{"targets": ["finding"], "kernel_size": 3, "shampoo_beta": 0.99, "epochs": 14.8, "lr_schedule": "cosine", "warmup_steps": 280}
Rows from block 8, named by matrix and row number. Rows with one number belong to one channel. Each number is 50 + 12 x the weight over its row's rms, rounded and kept within 0 to 99. All counts start at 0. After the name is the row's rms in percent of the matrix's.
# convs1: grouped (8 groups) 3x3 conv, stride 2 (model.blocks.8.convs.1.weight, 392x49x3x3), inputs within the group 16-19, a 3x3 kernel for each
# convs2: expand pointwise conv (model.blocks.8.convs.2.weight, 784x392x1x1, transposed), outputs 128-159
convs1.50 101:50 50 50 50 44 59 37 50 50 53 57 35 45 50 45 80 50 50 60 42 40 23 50 50 50 50 35 38 32 50 50 45 50 37 50 50
convs2.50 093:38 50 37 51 28 50 50 50 68 50 37 27 64 50 24 36 68 58 50 34 50 45 50 50 50 81 50 50 11 57 48 38
convs1.51 089:64 55 50 50 50 51 65 60 58 50 50 50 50 50 50 45 50 48 50 50 29 50 50 50 83 50 26 73 50 46 36 50 50 82 97 55
convs2.51 109:50 64 42 66 50 50 54 50 50 50 52 73 50 50 49 36 50 50 56 50 50 62 47 39 50 66 70 99 83 33 35 50
convs1.52 090:61 30 50 50 50 43 50 50 50 34 50 31 50 50 59 50 42 65 40 50 84 50 50 50 50 50 42 57 72 50 86 57 50 50 50 50
convs2.52 103:50 50 26 50 50 34 77 66 50 41 50 50 67 50 50 93 50 22 50 68 58 50 28 50 68 56 43 50 48 50 40 50
convs1.53 097:45 50 70 50 21 65 50 52 42 40 50 50 59 50 41 50 60 57 50 26 39 50 50 50 50 57 37 50 50 50 50 58 30 50 55 50
convs2.53 100:78 50 55 50 50 53 39 50 50 50 50 50 50 40 55 50 54 37 39 50 40 50 55 50 50 39 49 54 63 50 50 45
convs1.54 090:50 61 41 75 25 79 50 50 22 39 50 50 50 50 36 50 54 42 50 47 61 50 52 45 50 50 50 50 50 50 53 50 44 50 75 50
convs2.54 101:50 66 67 50 38 50 50 50 34 50 50 33 22 50 50 23 50 50 50 50 50 73 50 41 41 50 61 50 50 37 50 50
convs1.55 102:50 51 65 50 32 45 50 59 57 48 50 48 50 50 77 50 50 64 50 51 47 50 62 50 50 50 50 50 50 50 36 44 50 50 50 50
convs2.55 108:71 50 72 61 30 50 50 30 50 50 46 50 54 50 50 50 50 50 50 30 50 56 27 50 49 66 50 50 50 50 50 42
convs1.56 104:50 50 50 50 67 48 50 50 50 50 51 40 63 50 44 50 50 69 50 50 41 50 50 50 67 56 40 50 50 50 50 49 50 50 45 48
convs2.56 102:45 50 51 50 50 50 60 50 50 36 50 62 59 30 81 50 36 48 50 50 56 60 50 25 45 50 67 60 71 40 50 50
convs1.57 108:60 33 50 13 50 50 50 53 57 50 42 34 65 50 67 50 64 50 50 53 65 50 40 50 50 50 50 50 50 37 55 50 50 45 50 50
convs2.57 118:39 53 50 50 50 69 61 50 50 41 50 34 50 55 50 50 80 50 50 64 50 46 50 62 50 54 50 38 47 50 63 58
convs1.58 087:79 43 50 90 49 50 50 86 76 34 50 42 32 50 45 56 50 50 50 50 50 45 50 50 50 50 31 30 50 50 43 40 50 50 50 32
convs2.58 095:31 44 15 50 50 50 47 50 50 50 50 58 50 50 50 30 78 55 50 50 76 50 50 66 50 32 50 38 34 50 57 42
convs1.59 092:50 47 50 74 50 50 50 35 51 50 57 50 50 50 50 50 50 72 50 69 50 50 50 39 43 50 43 52 50 67 49 50 50 63 50 50
convs2.59 089:50 50 79 50 50 50 50 32 50 31 50 44 50 61 50 50 50 50 50 46 53 50 14 50 50 50 50 72 43 50 31 50
convs1.60 086:50 23 50 50 50 10 27 76 63 50 50 63 43 50 70 50 50 58 50 73 55 50 50 50 50 42 62 50 45 36 50 36 50 50 20 50
convs2.60 086:50 60 63 30 43 70 51 50 50 50 50 58 44 68 56 43 50 50 40 50 50 17 50 50 50 84 50 70 52 53 50 57
convs1.61 102:50 50 50 50 39 50 50 50 50 70 36 52 43 50 50 40 57 50 50 41 62 50 57 63 50 59 50 50 35 69 35 50 50 50 50 50
convs2.61 105:50 50 35 50 50 50 50 70 50 50 50 27 50 50 37 50 50 51 50 40 70 50 50 64 48 46 50 50 49 50 50 63
convs1.62 097:32 49 18 76 85 50 50 41 50 29 50 50 60 43 32 50 73 50 50 63 50 62 45 50 27 48 84 50 75 27 73 50 42 66 50 50
convs2.62 099:50 50 61 27 52 50 50 50 36 42 50 38 50 50 50 50 44 50 50 32 50 66 50 55 50 62 50 18 65 69 50 50
convs1.63 104:50 48 23 50 50 59 29 36 50 50 50 47 58 50 50 46 50 50 50 61 64 60 33 46 35 49 50 50 50 77 50 50 43 50 61 35
convs2.63 104:50 33 50 50 50 50 50 50 42 50 50 15 64 50 92 50 50 37 50 33 50 50 54 46 50 43 67 47 68 32 50 50
convs1.64 089:50 92 79 83 43 50 50 52 50 51 26 50 62 55 50 44 76 50 50 48 36 40 50 27 50 29 50 74 50 50 50 50 36 50 50 50
convs2.64 097:50 50 50 50 50 56 50 50 50 39 50 50 40 50 50 62 50 79 58 50 50 50 50 54 50 27 35 44 50 61 50 70
convs1.65 114:50 73 50 50 41 50 77 50 50 50 30 50 50 50 50 50 53 50 58 38 27 50 67 50 50 50 76 66 50 50 50 50 50 50 35 85
convs2.65 104:50 60 50 55 50 50 30 50 50 50 54 34 60 30 50 44 49 50 65 79 50 91 50 50 50 39 50 50 45 34 35 34
convs1.66 091:32 50 27 59 50 50 50 80 50 50 50 27 38 50 64 50 32 50 53 50 50 50 50 35 50 50 50 51 32 57 50 47 40 50 50 41
convs2.66 094:32 50 72 78 80 50 50 50 71 50 50 54 50 50 50 26 40 50 47 22 50 50 50 50 50 50 61 50 37 39 50 38
convs1.67 098:50 50 68 50 50 50 50 50 39 50 67 38 50 50 50 50 50 50 50 50 50 55 70 46 50 46 50 50 63 34 40 35 50 88 73 85
convs2.67 094:50 50 47 51 50 50 41 50 57 50 50 66 50 50 60 22 50 55 50 50 50 48 43 50 41 50 75 66 50 33 50 46
convs1.68 093:74 82 61 50 36 51 50 50 29 30 32 44 60 50 50 51 56 59 50 50 50 40 39 50 50 50 50 50 37 50 56 50 50 36 50 50
convs2.68 096:61 52 35 50 69 37 47 50 34 50 50 69 50 32 41 50 50 50 50 50 50 40 53 50 50 08 50 72 13 50 50 50
convs1.69 094:44 42 50 67 50 50 50 50 46 50 50 61 50 50 50 80 50 50 37 50 50 41 33 33 50 50 46 66 52 77 42 37 38 50 50 31
convs2.69 103:50 64 58 50 50 65 50 50 50 29 46 62 46 44 32 69 79 85 75 32 54 45 68 53 45 50 50 63 50 50 50 50
convs1.70 104:29 50 35 23 50 66 50 50 50 50 55 50 60 50 59 36 85 62 50 50 38 50 28 41 59 39 36 70 50 35 50 50 50 50 50 26
convs2.70 098:64 50 50 50 65 53 37 42 50 50 50 57 41 50 50 51 55 34 54 50 50 50 50 50 50 32 50 80 48 61 62 66
convs1.71 088:50 50 50 50 70 50 62 88 50 50 50 50 50 41 48 50 31 59 50 35 43 54 50 50 43 50 50 48 42 50 50 50 54 50 43 44
convs2.71 096:51 33 50 50 34 50 58 50 50 42 50 57 32 62 38 37 50 50 50 50 50 33 50 50 50 50 94 51 64 50 50 42
convs1.72 100:18 50 77 50 50 50 50 50 16 50 54 50 50 50 32 50 63 50 66 72 50 50 39 50 50 34 29 50 58 50 50 30 69 50 34 50
convs2.72 101:17 50 51 50 33 50 88 50 50 82 50 50 24 66 50 56 50 50 63 43 69 66 45 50 50 75 42 50 50 45 39 58
convs1.73 095:50 46 23 37 68 50 67 50 50 46 50 50 50 50 50 50 50 50 50 50 57 50 50 50 38 30 37 50 50 50 50 67 50 65 62 35
convs2.73 105:47 52 55 67 50 50 50 50 33 41 34 61 15 66 49 82 76 75 97 33 50 50 41 50 50 64 50 73 50 70 50 50
convs1.74 105:62 50 50 50 72 68 34 25 56 50 50 50 47 50 43 38 53 51 69 50 48 43 50 53 53 50 40 58 40 50 56 50 50 60 63 50
convs2.74 109:65 50 77 50 52 59 34 50 41 50 50 32 67 50 99 50 39 29 56 24 42 50 56 50 50 56 66 41 50 43 50 50
convs1.75 092:50 69 50 88 17 50 96 60 65 50 50 50 50 62 47 65 50 58 50 50 46 50 61 50 26 50 50 42 25 50 50 30 50 42 39 33
convs2.75 091:50 56 53 46 50 50 50 47 50 17 50 50 40 54 50 50 50 50 50 58 69 50 63 50 50 50 50 50 40 32 15 75
convs1.76 105:68 50 36 67 50 50 33 50 50 50 83 68 50 50 50 50 50 41 80 50 50 50 50 19 52 36 42 50 50 44 63 50 50 66 50 48
convs2.76 099:50 50 71 75 50 50 50 50 92 50 51 31 50 50 66 50 50 50 50 46 50 50 30 50 64 50 41 48 80 50 99 50
convs1.77 095:50 50 50 23 50 50 55 37 50 50 43 50 50 40 50 39 50 50 73 50 50 50 50 50 39 52 67 50 50 91 58 50 50 31 50 63
convs2.77 109:50 50 65 20 50 50 64 77 58 50 45 41 62 25 50 50 26 50 61 50 50 26 30 50 50 38 50 57 50 50 50 83
convs1.78 086:50 50 50 71 50 50 50 50 42 50 50 50 40 50 50 50 38 50 45 52 50 50 33 38 50 59 45 50 50 32 50 50 50 50 50 47
convs2.78 093:50 50 50 66 50 50 21 37 50 50 50 50 50 50 50 49 27 50 13 50 50 50 35 50 38 50 80 50 51 40 50 35
convs1.79 102:30 50 93 50 50 24 50 38 50 58 60 50 65 50 66 63 50 50 50 26 50 57 50 36 50 38 50 37 46 32 61 55 26 35 50 43
convs2.79 103:74 50 41 36 40 79 63 50 50 49 50 10 28 50 50 50 24 21 50 50 50 50 51 50 50 76 50 50 50 66 55 33
convs1.80 109:21 99 61 50 66 50 50 24 49 62 50 50 50 50 50 50 47 50 50 50 45 34 58 50 59 50 50 30 50 44 50 50 53 50 50 38
convs2.80 114:47 31 50 39 50 46 50 42 50 50 50 49 17 50 47 50 33 50 50 50 66 50 59 56 50 50 99 50 57 50 63 50
convs1.81 093:47 50 50 85 50 50 50 50 44 68 50 50 62 50 50 50 50 57 50 50 50 35 50 50 50 50 65 48 40 17 39 50 46 50 50 50
convs2.81 093:50 50 52 50 50 50 37 67 69 50 50 29 50 38 67 50 39 81 50 53 50 50 50 64 24 67 23 41 50 75 50 49
convs1.82 098:99 25 62 55 50 50 34 61 43 51 50 50 63 50 50 64 62 62 42 50 50 51 50 39 50 50 50 41 45 50 50 50 50 50 41 40
convs2.82 099:50 61 50 50 41 50 39 50 74 50 21 31 24 43 69 50 50 48 86 12 50 44 41 50 36 50 00 54 50 36 34 52
convs1.83 099:68 75 50 61 45 50 50 50 50 50 50 50 50 50 59 50 58 39 70 55 47 22 34 50 50 50 57 50 50 62 50 66 37 41 50 56
convs2.83 103:50 50 78 50 29 45 01 40 46 33 29 50 27 75 50 62 20 50 84 15 68 50 62 73 50 50 50 49 52 58 50 50
convs1.84 105:50 57 45 50 50 22 56 50 50 45 50 61 50 50 52 50 50 50 44 38 50 50 50 46 43 50 64 50 46 50 50 34 50 44 50 50
convs2.84 113:50 89 50 50 50 50 59 50 46 50 85 50 50 58 33 50 50 42 50 34 50 50 50 50 50 50 57 28 73 50 44 50
convs1.85 092:50 65 50 55 66 50 71 86 42 65 57 50 50 50 50 50 50 50 50 50 50 50 50 48 50 50 72 44 50 46 42 50 50 50 40 54
convs2.85 102:50 57 48 50 50 45 50 39 50 50 74 45 63 50 50 56 48 43 50 75 57 50 64 71 39 61 63 37 52 50 50 50
convs1.86 085:38 71 62 66 50 59 50 50 50 50 82 50 50 50 64 77 50 43 50 50 51 37 50 50 50 50 50 50 79 50 50 50 45 36 50 50
convs2.86 094:70 50 49 53 50 50 50 50 51 69 50 50 61 50 50 50 50 28 43 50 29 23 50 50 50 25 55 63 50 50 59 68
convs1.87 094:30 53 85 50 50 50 24 89 50 50 59 50 49 44 50 69 50 45 61 50 50 39 33 50 50 24 38 50 82 68 50 45 50 56 27 50
convs2.87 089:54 50 51 50 50 50 50 52 50 41 50 50 50 50 50 50 50 50 50 72 29 50 50 50 50 50 50 34 56 66 37 50
convs1.88 093:50 38 42 50 49 50 50 50 50 50 61 50 50 64 58 37 50 37 62 82 50 59 50 18 50 59 50 43 50 50 37 50 67 50 65 50
convs2.88 100:50 50 50 39 61 44 52 50 58 64 67 50 40 50 43 56 67 60 72 56 39 40 51 50 72 50 50 41 70 50 50 47
convs1.89 105:50 50 50 86 54 24 44 50 60 38 44 50 50 33 39 28 50 68 33 30 57 50 64 48 61 36 48 50 50 50 50 50 39 50 50 50
convs2.89 104:52 82 50 62 38 56 31 38 50 78 82 50 95 37 50 71 76 49 50 41 50 33 60 50 50 45 50 50 49 72 50 50
convs1.90 093:50 08 50 50 50 50 69 72 50 50 50 38 39 50 50 50 66 40 50 54 43 73 50 50 50 50 22 50 40 52 72 50 50 73 56 61
convs2.90 101:45 58 69 65 50 50 50 52 49 50 50 50 50 34 36 71 50 52 64 50 50 59 50 50 50 61 50 50 50 62 22 56
convs1.91 098:50 50 34 50 78 83 60 69 38 50 50 62 50 60 50 40 42 50 50 39 30 50 50 31 42 50 40 50 50 50 50 58 54 47 49 32
convs2.91 102:50 70 48 50 50 50 23 50 50 73 50 44 50 28 50 43 41 73 63 63 50 50 52 50 50 50 50 50 23 39 50 50
convs1.92 100:85 59 50 42 37 61 31 50 12 50 31 41 46 50 62 50 50 62 50 50 50 50 50 43 50 54 54 50 50 49 50 50 28 50 50 50
convs2.92 110:60 50 50 50 69 53 50 58 59 50 72 80 50 50 50 49 41 50 50 50 30 50 51 50 40 50 42 33 37 50 50 60
convs1.93 105:50 33 50 78 50 54 66 64 52 43 50 50 50 50 49 56 50 50 50 69 24 51 57 49 41 50 28 50 72 36 54 63 50 50 45 38
convs2.93 113:53 44 54 50 50 50 50 26 50 51 65 56 50 50 41 70 50 50 30 50 50 50 33 50 39 43 50 50 50 51 60 50
convs1.94 084:33 90 50 50 50 48 50 50 50 56 60 35 50 45 50 44 62 69 50 37 66 15 50 65 42 67 50 48 08 50 33 50 64 36 50 50
convs2.94 092:50 50 51 50 50 39 71 31 50 50 52 35 50 50 50 70 50 47 29 19 23 60 24 41 30 50 50 44 50 50 33 50
convs1.95 086:40 31 44 38 52 50 27 50 54 40 50 62 50 66 90 50 50 56 64 50 48 50 50 50 50 50 50 50 66 74 50 50 75 30 50 67
convs2.95 090:46 41 38 50 50 50 37 33 50 43 50 50 63 65 41 50 50 50 66 50 50 50 50 78 54 50 50 36 50 58 55 70
convs1.96 106:62 50 63 67 50 17 38 54 69 59 50 50 54 64 50 28 50 69 77 67 50 76 62 28 50 50 65 60 96 50 96 60 50 45 55 50
convs2.96 107:50 50 76 50 50 54 50 45 24 61 64 50 50 13 50 23 50 48 55 62 50 62 50 50 50 50 50 50 50 53 48 50
convs1.97 103:94 72 50 50 50 42 50 50 50 37 52 50 50 50 50 50 50 60 50 41 50 42 55 50 50 45 50 58 50 27 50 51 48 50 50 50
convs2.97 100:20 47 35 50 50 62 42 45 50 50 50 16 50 50 50 54 21 50 43 50 50 50 43 50 63 50 73 50 50 69 23 50
convs1.98 093:50 50 47 50 50 50 39 45 56 64 50 50 50 50 50 54 50 47 39 68 50 68 50 85 65 66 50 50 42 50 48 40 50 57 80 80
convs2.98 093:70 76 41 56 50 51 50 50 50 50 50 53 50 50 50 50 50 42 50 68 24 23 58 54 40 50 50 60 49 50 77 50
convs1.99 104:47 39 39 31 50 41 25 44 87 68 50 45 50 50 48 50 50 50 50 88 76 78 13 50 50 50 50 42 50 50 50 50 36 50 50 50
convs2.99 103:50 38 50 38 50 49 50 36 50 56 50 50 56 44 50 50 21 50 50 58 50 50 36 50 50 67 48 50 50 50 50 50
convs1.100 088:63 50 57 50 39 50 50 23 50 50 73 50 34 50 50 53 50 50 34 54 31 50 50 50 50 38 44 65 50 50 37 50 53 50 67 59
convs2.100 097:63 41 84 50 39 50 50 50 25 50 14 69 25 41 47 45 42 52 50 34 50 50 50 47 50 50 50 55 50 50 50 34
convs1.101 089:62 33 45 50 50 50 50 70 50 50 31 40 60 50 60 58 50 51 19 50 50 50 50 65 33 20 50 47 65 80 50 88 50 50 54 59
convs2.101 087:50 50 50 50 37 34 46 31 59 50 50 49 50 47 50 47 50 43 50 50 56 72 50 50 50 73 50 50 50 52 35 50
convs1.102 110:50 50 35 50 50 43 50 30 66 50 50 50 60 56 50 50 28 50 50 62 41 50 50 50 56 48 50 50 50 65 50 50 54 50 65 50
convs2.102 107:50 50 48 50 50 66 50 50 01 50 90 50 50 52 50 60 50 48 50 34 61 40 34 50 50 71 50 50 52 50 50 70
convs1.103 096:30 41 62 50 46 58 44 50 50 50 50 51 50 45 50 50 50 50 50 31 50 85 50 50 50 81 50 50 44 59 50 62 41 50 50 50
convs2.103 098:50 50 50 83 50 34 42 34 50 50 50 39 50 26 52 50 18 56 50 38 50 50 50 50 33 50 50 50 43 50 50 52
convs1.104 103:45 50 50 50 33 50 50 50 50 50 50 55 50 44 50 50 58 44 50 99 80 50 50 50 50 32 50 45 56 45 51 50 68 35 50 50
convs2.104 093:50 50 50 50 50 56 50 50 68 43 50 50 73 50 52 61 22 50 50 32 50 50 61 50 50 50 50 70 50 57 60 50
convs1.105 118:31 67 50 45 50 47 61 50 38 50 50 46 50 50 50 40 50 42 83 50 50 30 38 71 35 50 50 50 36 50 50 50 52 49 50 50
convs2.105 113:50 50 50 50 23 61 52 50 29 50 84 50 50 50 50 50 35 43 37 37 50 32 50 50 50 50 40 43 32 50 67 76
convs1.106 100:53 59 50 50 50 75 50 59 50 50 50 50 50 55 58 50 42 34 50 50 58 50 50 50 50 50 50 50 50 50 56 56 41 46 50 55
convs2.106 100:50 23 50 20 41 50 50 50 25 50 36 78 50 50 50 33 50 32 50 31 50 75 68 63 48 27 50 50 50 50 50 50
convs1.107 097:50 50 50 50 50 50 61 50 50 70 44 50 35 50 50 51 50 29 60 31 48 50 50 22 50 31 66 50 50 73 39 50 50 50 41 64
convs2.107 107:50 50 42 50 57 50 53 31 53 50 47 50 34 50 63 50 50 50 50 30 37 50 50 57 50 42 27 50 74 50 50 25
convs1.108 083:46 41 63 50 50 50 50 45 50 64 50 50 32 50 50 33 50 43 48 34 63 59 50 50 29 50 55 30 50 50 50 50 68 55 50 54
convs2.108 093:50 41 28 57 71 50 50 86 50 60 50 50 50 50 50 50 57 50 50 50 69 45 40 50 43 50 58 50 50 39 50 50
convs1.109 085:43 35 22 23 35 50 56 50 90 50 57 50 73 50 50 50 50 64 84 50 53 50 50 50 50 30 35 55 74 74 50 50 50 39 39 50
convs2.109 089:50 50 50 50 40 04 25 34 35 50 50 50 50 50 35 50 56 52 50 39 64 50 30 50 50 50 36 50 81 53 70 42
convs1.110 094:50 48 20 50 72 50 50 50 10 40 56 50 56 57 50 50 50 42 22 50 50 41 50 44 50 50 82 78 54 39 50 50 58 38 52 20
convs2.110 089:50 47 33 62 50 50 50 83 50 71 50 50 34 50 37 27 50 50 36 25 50 67 60 60 81 62 50 44 39 50 40 62
convs1.111 113:63 50 37 50 39 53 39 44 50 50 50 48 39 42 50 50 61 51 68 50 75 50 50 85 44 50 00 50 39 50 50 48 50 54 50 71
convs2.111 104:32 35 36 50 50 50 64 54 50 50 50 50 50 50 67 50 58 50 59 82 63 50 42 52 50 50 50 30 50 50 50 50
convs1.112 085:56 73 67 50 57 50 50 50 32 72 60 50 50 50 50 30 50 50 37 50 47 50 50 50 50 50 50 06 50 28 65 50 50 50 60 50
convs2.112 093:81 78 50 50 50 50 31 55 50 50 50 50 50 68 50 50 50 73 38 50 59 50 72 69 52 54 79 50 50 66 50 28
convs1.113 109:62 42 41 50 50 50 50 55 66 49 52 56 50 68 50 50 66 58 09 50 50 50 61 50 64 50 50 75 61 42 50 60 64 50 39 50
convs2.113 098:85 61 84 40 50 50 50 25 33 50 41 42 50 50 50 50 42 50 50 29 50 50 50 40 50 47 27 45 50 50 50 22
convs1.114 082:50 40 50 50 50 50 45 50 50 23 50 50 50 50 50 50 50 44 50 45 50 50 23 54 50 50 50 57 50 41 63 50 43 50 40 54
convs2.114 087:60 67 54 50 50 20 38 42 69 50 50 50 50 60 50 42 62 50 77 50 64 50 50 57 50 50 50 50 50 50 62 50
convs1.115 087:50 61 74 23 32 50 50 84 50 50 75 50 50 50 71 50 50 50 50 18 50 37 50 47 32 07 50 50 50 50 66 50 50 65 78 50
convs2.115 088:43 19 71 61 50 50 50 50 50 71 30 67 50 36 50 50 68 50 49 50 60 50 50 67 66 50 86 50 66 59 50 50
convs1.116 097:50 30 41 44 07 92 99 99 50 50 36 56 50 50 50 50 50 50 28 50 37 50 40 29 28 50 40 50 50 50 50 41 50 50 81 59
convs2.116 106:44 64 61 62 50 50 26 48 50 34 50 53 50 45 33 50 50 61 50 50 50 45 50 50 63 50 53 83 56 50 41 50
convs1.117 093:50 50 50 58 50 60 73 50 50 50 50 50 51 50 27 75 50 50 24 23 36 50 50 27 50 50 50 50 50 69 28 50 50 66 67 50
convs2.117 099:50 50 50 46 45 70 31 50 50 50 50 61 50 50 50 50 50 50 50 50 50 40 60 53 58 54 58 50 33 50 19 50
convs1.118 089:50 50 50 56 65 50 43 50 50 50 50 50 50 50 50 50 50 50 19 50 50 50 50 50 33 50 34 50 43 48 50 37 50 57 50 50
convs2.118 087:39 64 38 48 50 50 50 50 57 50 50 51 68 50 57 72 50 50 48 43 50 50 50 50 50 47 57 22 50 52 73 28
convs1.119 096:68 38 39 50 41 56 50 40 55 50 33 51 50 43 50 58 50 60 34 50 72 26 50 33 50 58 37 42 50 50 50 32 56 61 14 26
convs2.119 101:97 40 56 50 51 50 86 43 50 46 49 50 50 42 53 46 50 35 50 50 50 50 50 44 50 50 35 38 75 49 46 27
convs1.120 087:43 50 28 41 22 51 83 50 50 26 57 42 46 54 71 50 50 50 50 50 50 60 37 50 50 50 50 50 50 50 54 63 53 77 50 50
convs2.120 091:50 77 37 26 58 38 50 50 50 70 50 50 58 50 50 50 50 50 50 50 50 50 50 50 60 50 71 50 50 65 50 50
convs1.121 099:60 79 62 78 50 50 81 50 50 47 50 50 50 45 50 58 59 50 42 50 50 53 32 26 34 55 50 50 50 62 50 50 50 29 50 50
convs2.121 102:50 50 50 63 50 50 53 50 50 50 38 83 50 50 50 54 58 56 50 50 41 53 54 40 45 41 50 50 46 50 50 38
convs1.122 090:44 50 50 81 20 50 50 50 83 50 50 50 50 54 50 50 33 50 38 33 27 22 50 50 50 50 50 50 62 53 68 50 42 50 46 62
convs2.122 086:64 68 50 50 50 50 38 50 29 58 50 64 43 57 87 50 52 50 46 50 67 29 61 22 50 50 26 50 72 50 35 50
convs1.123 104:69 50 50 50 50 50 50 50 46 50 32 50 34 55 60 50 50 50 50 50 47 99 60 45 50 50 09 51 33 50 37 48 50 50 50 74
convs2.123 095:50 42 49 50 63 28 50 74 61 50 50 72 50 50 50 50 50 50 57 50 50 50 59 23 44 23 37 53 30 50 29 50
convs1.124 096:63 50 26 50 46 45 20 50 89 50 50 50 31 50 50 50 50 67 24 50 58 50 50 63 50 30 50 54 57 50 52 64 37 50 50 50
convs2.124 088:50 50 50 31 36 50 52 47 50 49 50 50 60 51 65 50 35 50 10 50 42 50 57 50 73 50 53 62 50 50 50 41
convs1.125 100:50 70 77 15 58 40 59 50 50 62 50 58 54 41 50 50 50 34 50 74 50 96 50 50 50 50 79 50 50 50 25 50 50 69 50 50
convs2.125 101:60 50 50 39 46 50 37 50 59 30 82 50 39 50 50 36 50 31 73 50 50 49 62 53 45 55 24 50 69 56 50 50
convs1.126 100:60 38 50 50 50 62 81 57 52 50 62 50 50 50 54 55 50 50 38 20 66 50 34 92 71 26 50 50 50 56 64 50 50 50 50 50
convs2.126 096:50 50 70 50 50 50 50 50 36 56 40 50 50 66 50 50 60 50 50 33 35 50 50 99 23 50 54 35 50 50 50 50
convs1.127 108:43 50 50 30 59 50 50 44 02 50 50 53 50 50 50 50 50 50 19 50 50 50 26 62 82 73 99 55 50 50 59 45 50 50 50 45
convs2.127 109:50 50 41 50 63 44 50 50 29 50 50 49 65 50 50 50 49 66 50 34 42 37 50 39 34 50 50 50 50 51 50 50
convs1.128 094:50 46 50 30 48 47 29 38 39 50 50 50 50 50 51 50 50 50 46 50 50 50 69 55 54 52 50 50 67 54 40 50 50 47 62 50
convs2.128 099:78 50 65 46 50 31 50 14 50 50 50 37 50 50 50 50 80 44 50 37 41 50 36 50 50 50 50 44 50 50 50 54
convs1.129 083:17 50 50 50 32 50 50 50 34 35 50 50 50 50 50 50 50 50 23 73 50 50 50 50 50 49 50 75 50 64 56 50 70 50 50 41
convs2.129 084:23 66 50 36 50 34 50 50 50 40 74 50 50 55 88 50 52 50 50 86 50 58 50 50 50 62 50 50 76 50 50 50
convs1.130 093:63 73 43 50 50 36 33 28 64 69 58 50 68 43 55 56 30 30 51 50 50 50 50 50 50 50 25 50 41 50 69 50 50 38 50 86
convs2.130 096:50 50 57 59 77 50 58 50 50 54 50 74 67 73 48 50 50 50 66 50 50 40 50 50 72 50 50 50 50 50 50 58
convs1.131 094:34 50 50 50 50 33 50 54 80 50 50 39 50 50 50 50 46 50 50 47 66 50 61 44 50 50 50 50 50 50 50 34 50 50 65 63
convs2.131 102:50 54 50 62 66 50 46 60 50 50 50 67 43 75 39 50 18 50 54 41 50 37 50 50 50 50 50 67 63 72 50 50
convs1.132 099:50 34 50 67 50 21 50 69 50 50 57 50 50 50 50 50 50 50 26 50 51 58 50 41 39 59 50 50 50 59 50 50 50 59 50 50
convs2.132 101:50 40 50 64 63 50 50 50 50 56 50 21 64 60 50 48 50 62 51 82 50 50 50 65 60 50 72 28 50 41 52 52
convs1.133 097:44 50 50 50 50 59 40 50 50 40 50 50 50 55 38 58 50 50 50 33 50 50 26 50 50 50 22 45 50 36 50 46 50 35 64 50
convs2.133 095:44 50 50 50 50 28 50 50 61 19 60 50 34 50 28 28 50 62 50 56 50 50 34 50 50 17 50 50 50 50 50 57
convs1.134 100:43 65 77 46 45 33 76 50 33 71 43 50 50 41 50 50 50 47 50 33 46 62 50 57 50 73 26 50 56 43 50 37 50 50 50 40
convs2.134 098:47 41 50 36 50 50 28 50 50 50 50 19 58 63 38 44 50 76 49 46 50 50 50 50 46 50 50 64 23 50 36 72
convs1.135 104:67 50 50 43 50 42 50 50 72 68 73 17 50 43 50 39 57 68 50 50 65 84 50 81 50 50 25 50 40 50 50 50 50 50 65 71
convs2.135 097:43 50 28 50 58 50 58 74 50 49 50 50 30 49 33 61 31 50 18 92 57 46 44 50 55 60 50 39 43 50 50 52
convs1.136 092:50 50 62 50 31 50 52 35 50 50 50 50 59 52 50 50 69 50 50 58 50 30 45 50 50 22 69 50 50 50 50 55 47 39 50 61
convs2.136 090:68 64 39 50 50 50 50 50 69 50 64 50 67 50 55 50 50 50 50 50 50 50 50 50 50 64 41 44 50 74 50 50
convs1.137 104:41 50 41 73 66 87 84 50 76 50 50 50 72 42 50 60 50 50 50 50 09 50 50 38 57 50 50 62 46 50 50 48 56 50 36 44
convs2.137 105:42 37 50 50 45 38 50 45 50 50 50 45 60 50 50 50 50 50 42 50 50 25 50 51 72 50 46 50 50 50 61 70
convs1.138 101:50 30 50 50 50 50 57 50 21 41 50 50 50 50 50 50 53 50 71 41 56 50 48 50 50 57 50 58 50 56 45 50 65 35 50 50
convs2.138 093:60 49 50 50 50 28 50 50 50 58 36 32 50 69 50 50 50 36 48 28 50 70 76 65 50 51 50 22 43 50 50 65
convs1.139 098:50 56 61 36 50 63 50 50 50 50 43 50 62 62 50 33 50 50 50 50 50 33 50 50 70 31 50 50 50 50 35 36 50 50 69 67
convs2.139 094:50 48 66 17 55 50 72 55 50 50 53 50 50 54 50 50 50 82 30 43 50 50 47 29 06 50 50 50 54 50 50 42
convs1.140 103:18 57 50 50 43 50 75 50 27 42 50 50 50 53 50 85 54 44 50 70 33 50 50 50 50 83 59 50 49 40 50 50 37 55 48 50
convs2.140 098:55 58 50 50 50 46 50 50 50 35 23 24 66 66 32 50 56 50 50 50 50 50 50 28 50 50 50 60 39 50 90 50
convs1.141 101:50 62 50 97 69 42 81 59 50 39 50 50 50 50 63 50 50 52 50 28 65 34 50 50 50 50 27 66 53 35 50 50 43 63 50 66
convs2.141 106:45 31 50 50 50 50 49 67 66 50 50 46 50 54 50 55 46 60 53 83 71 37 52 50 56 50 49 74 38 50 50 50
convs1.142 102:50 66 73 46 50 35 53 50 50 50 50 48 42 48 35 50 50 41 50 38 30 50 20 86 50 50 50 40 50 32 47 50 50 73 50 50
convs2.142 102:56 32 18 50 38 52 32 50 50 55 50 50 46 62 24 22 58 47 50 50 57 38 50 50 50 32 50 38 53 40 50 42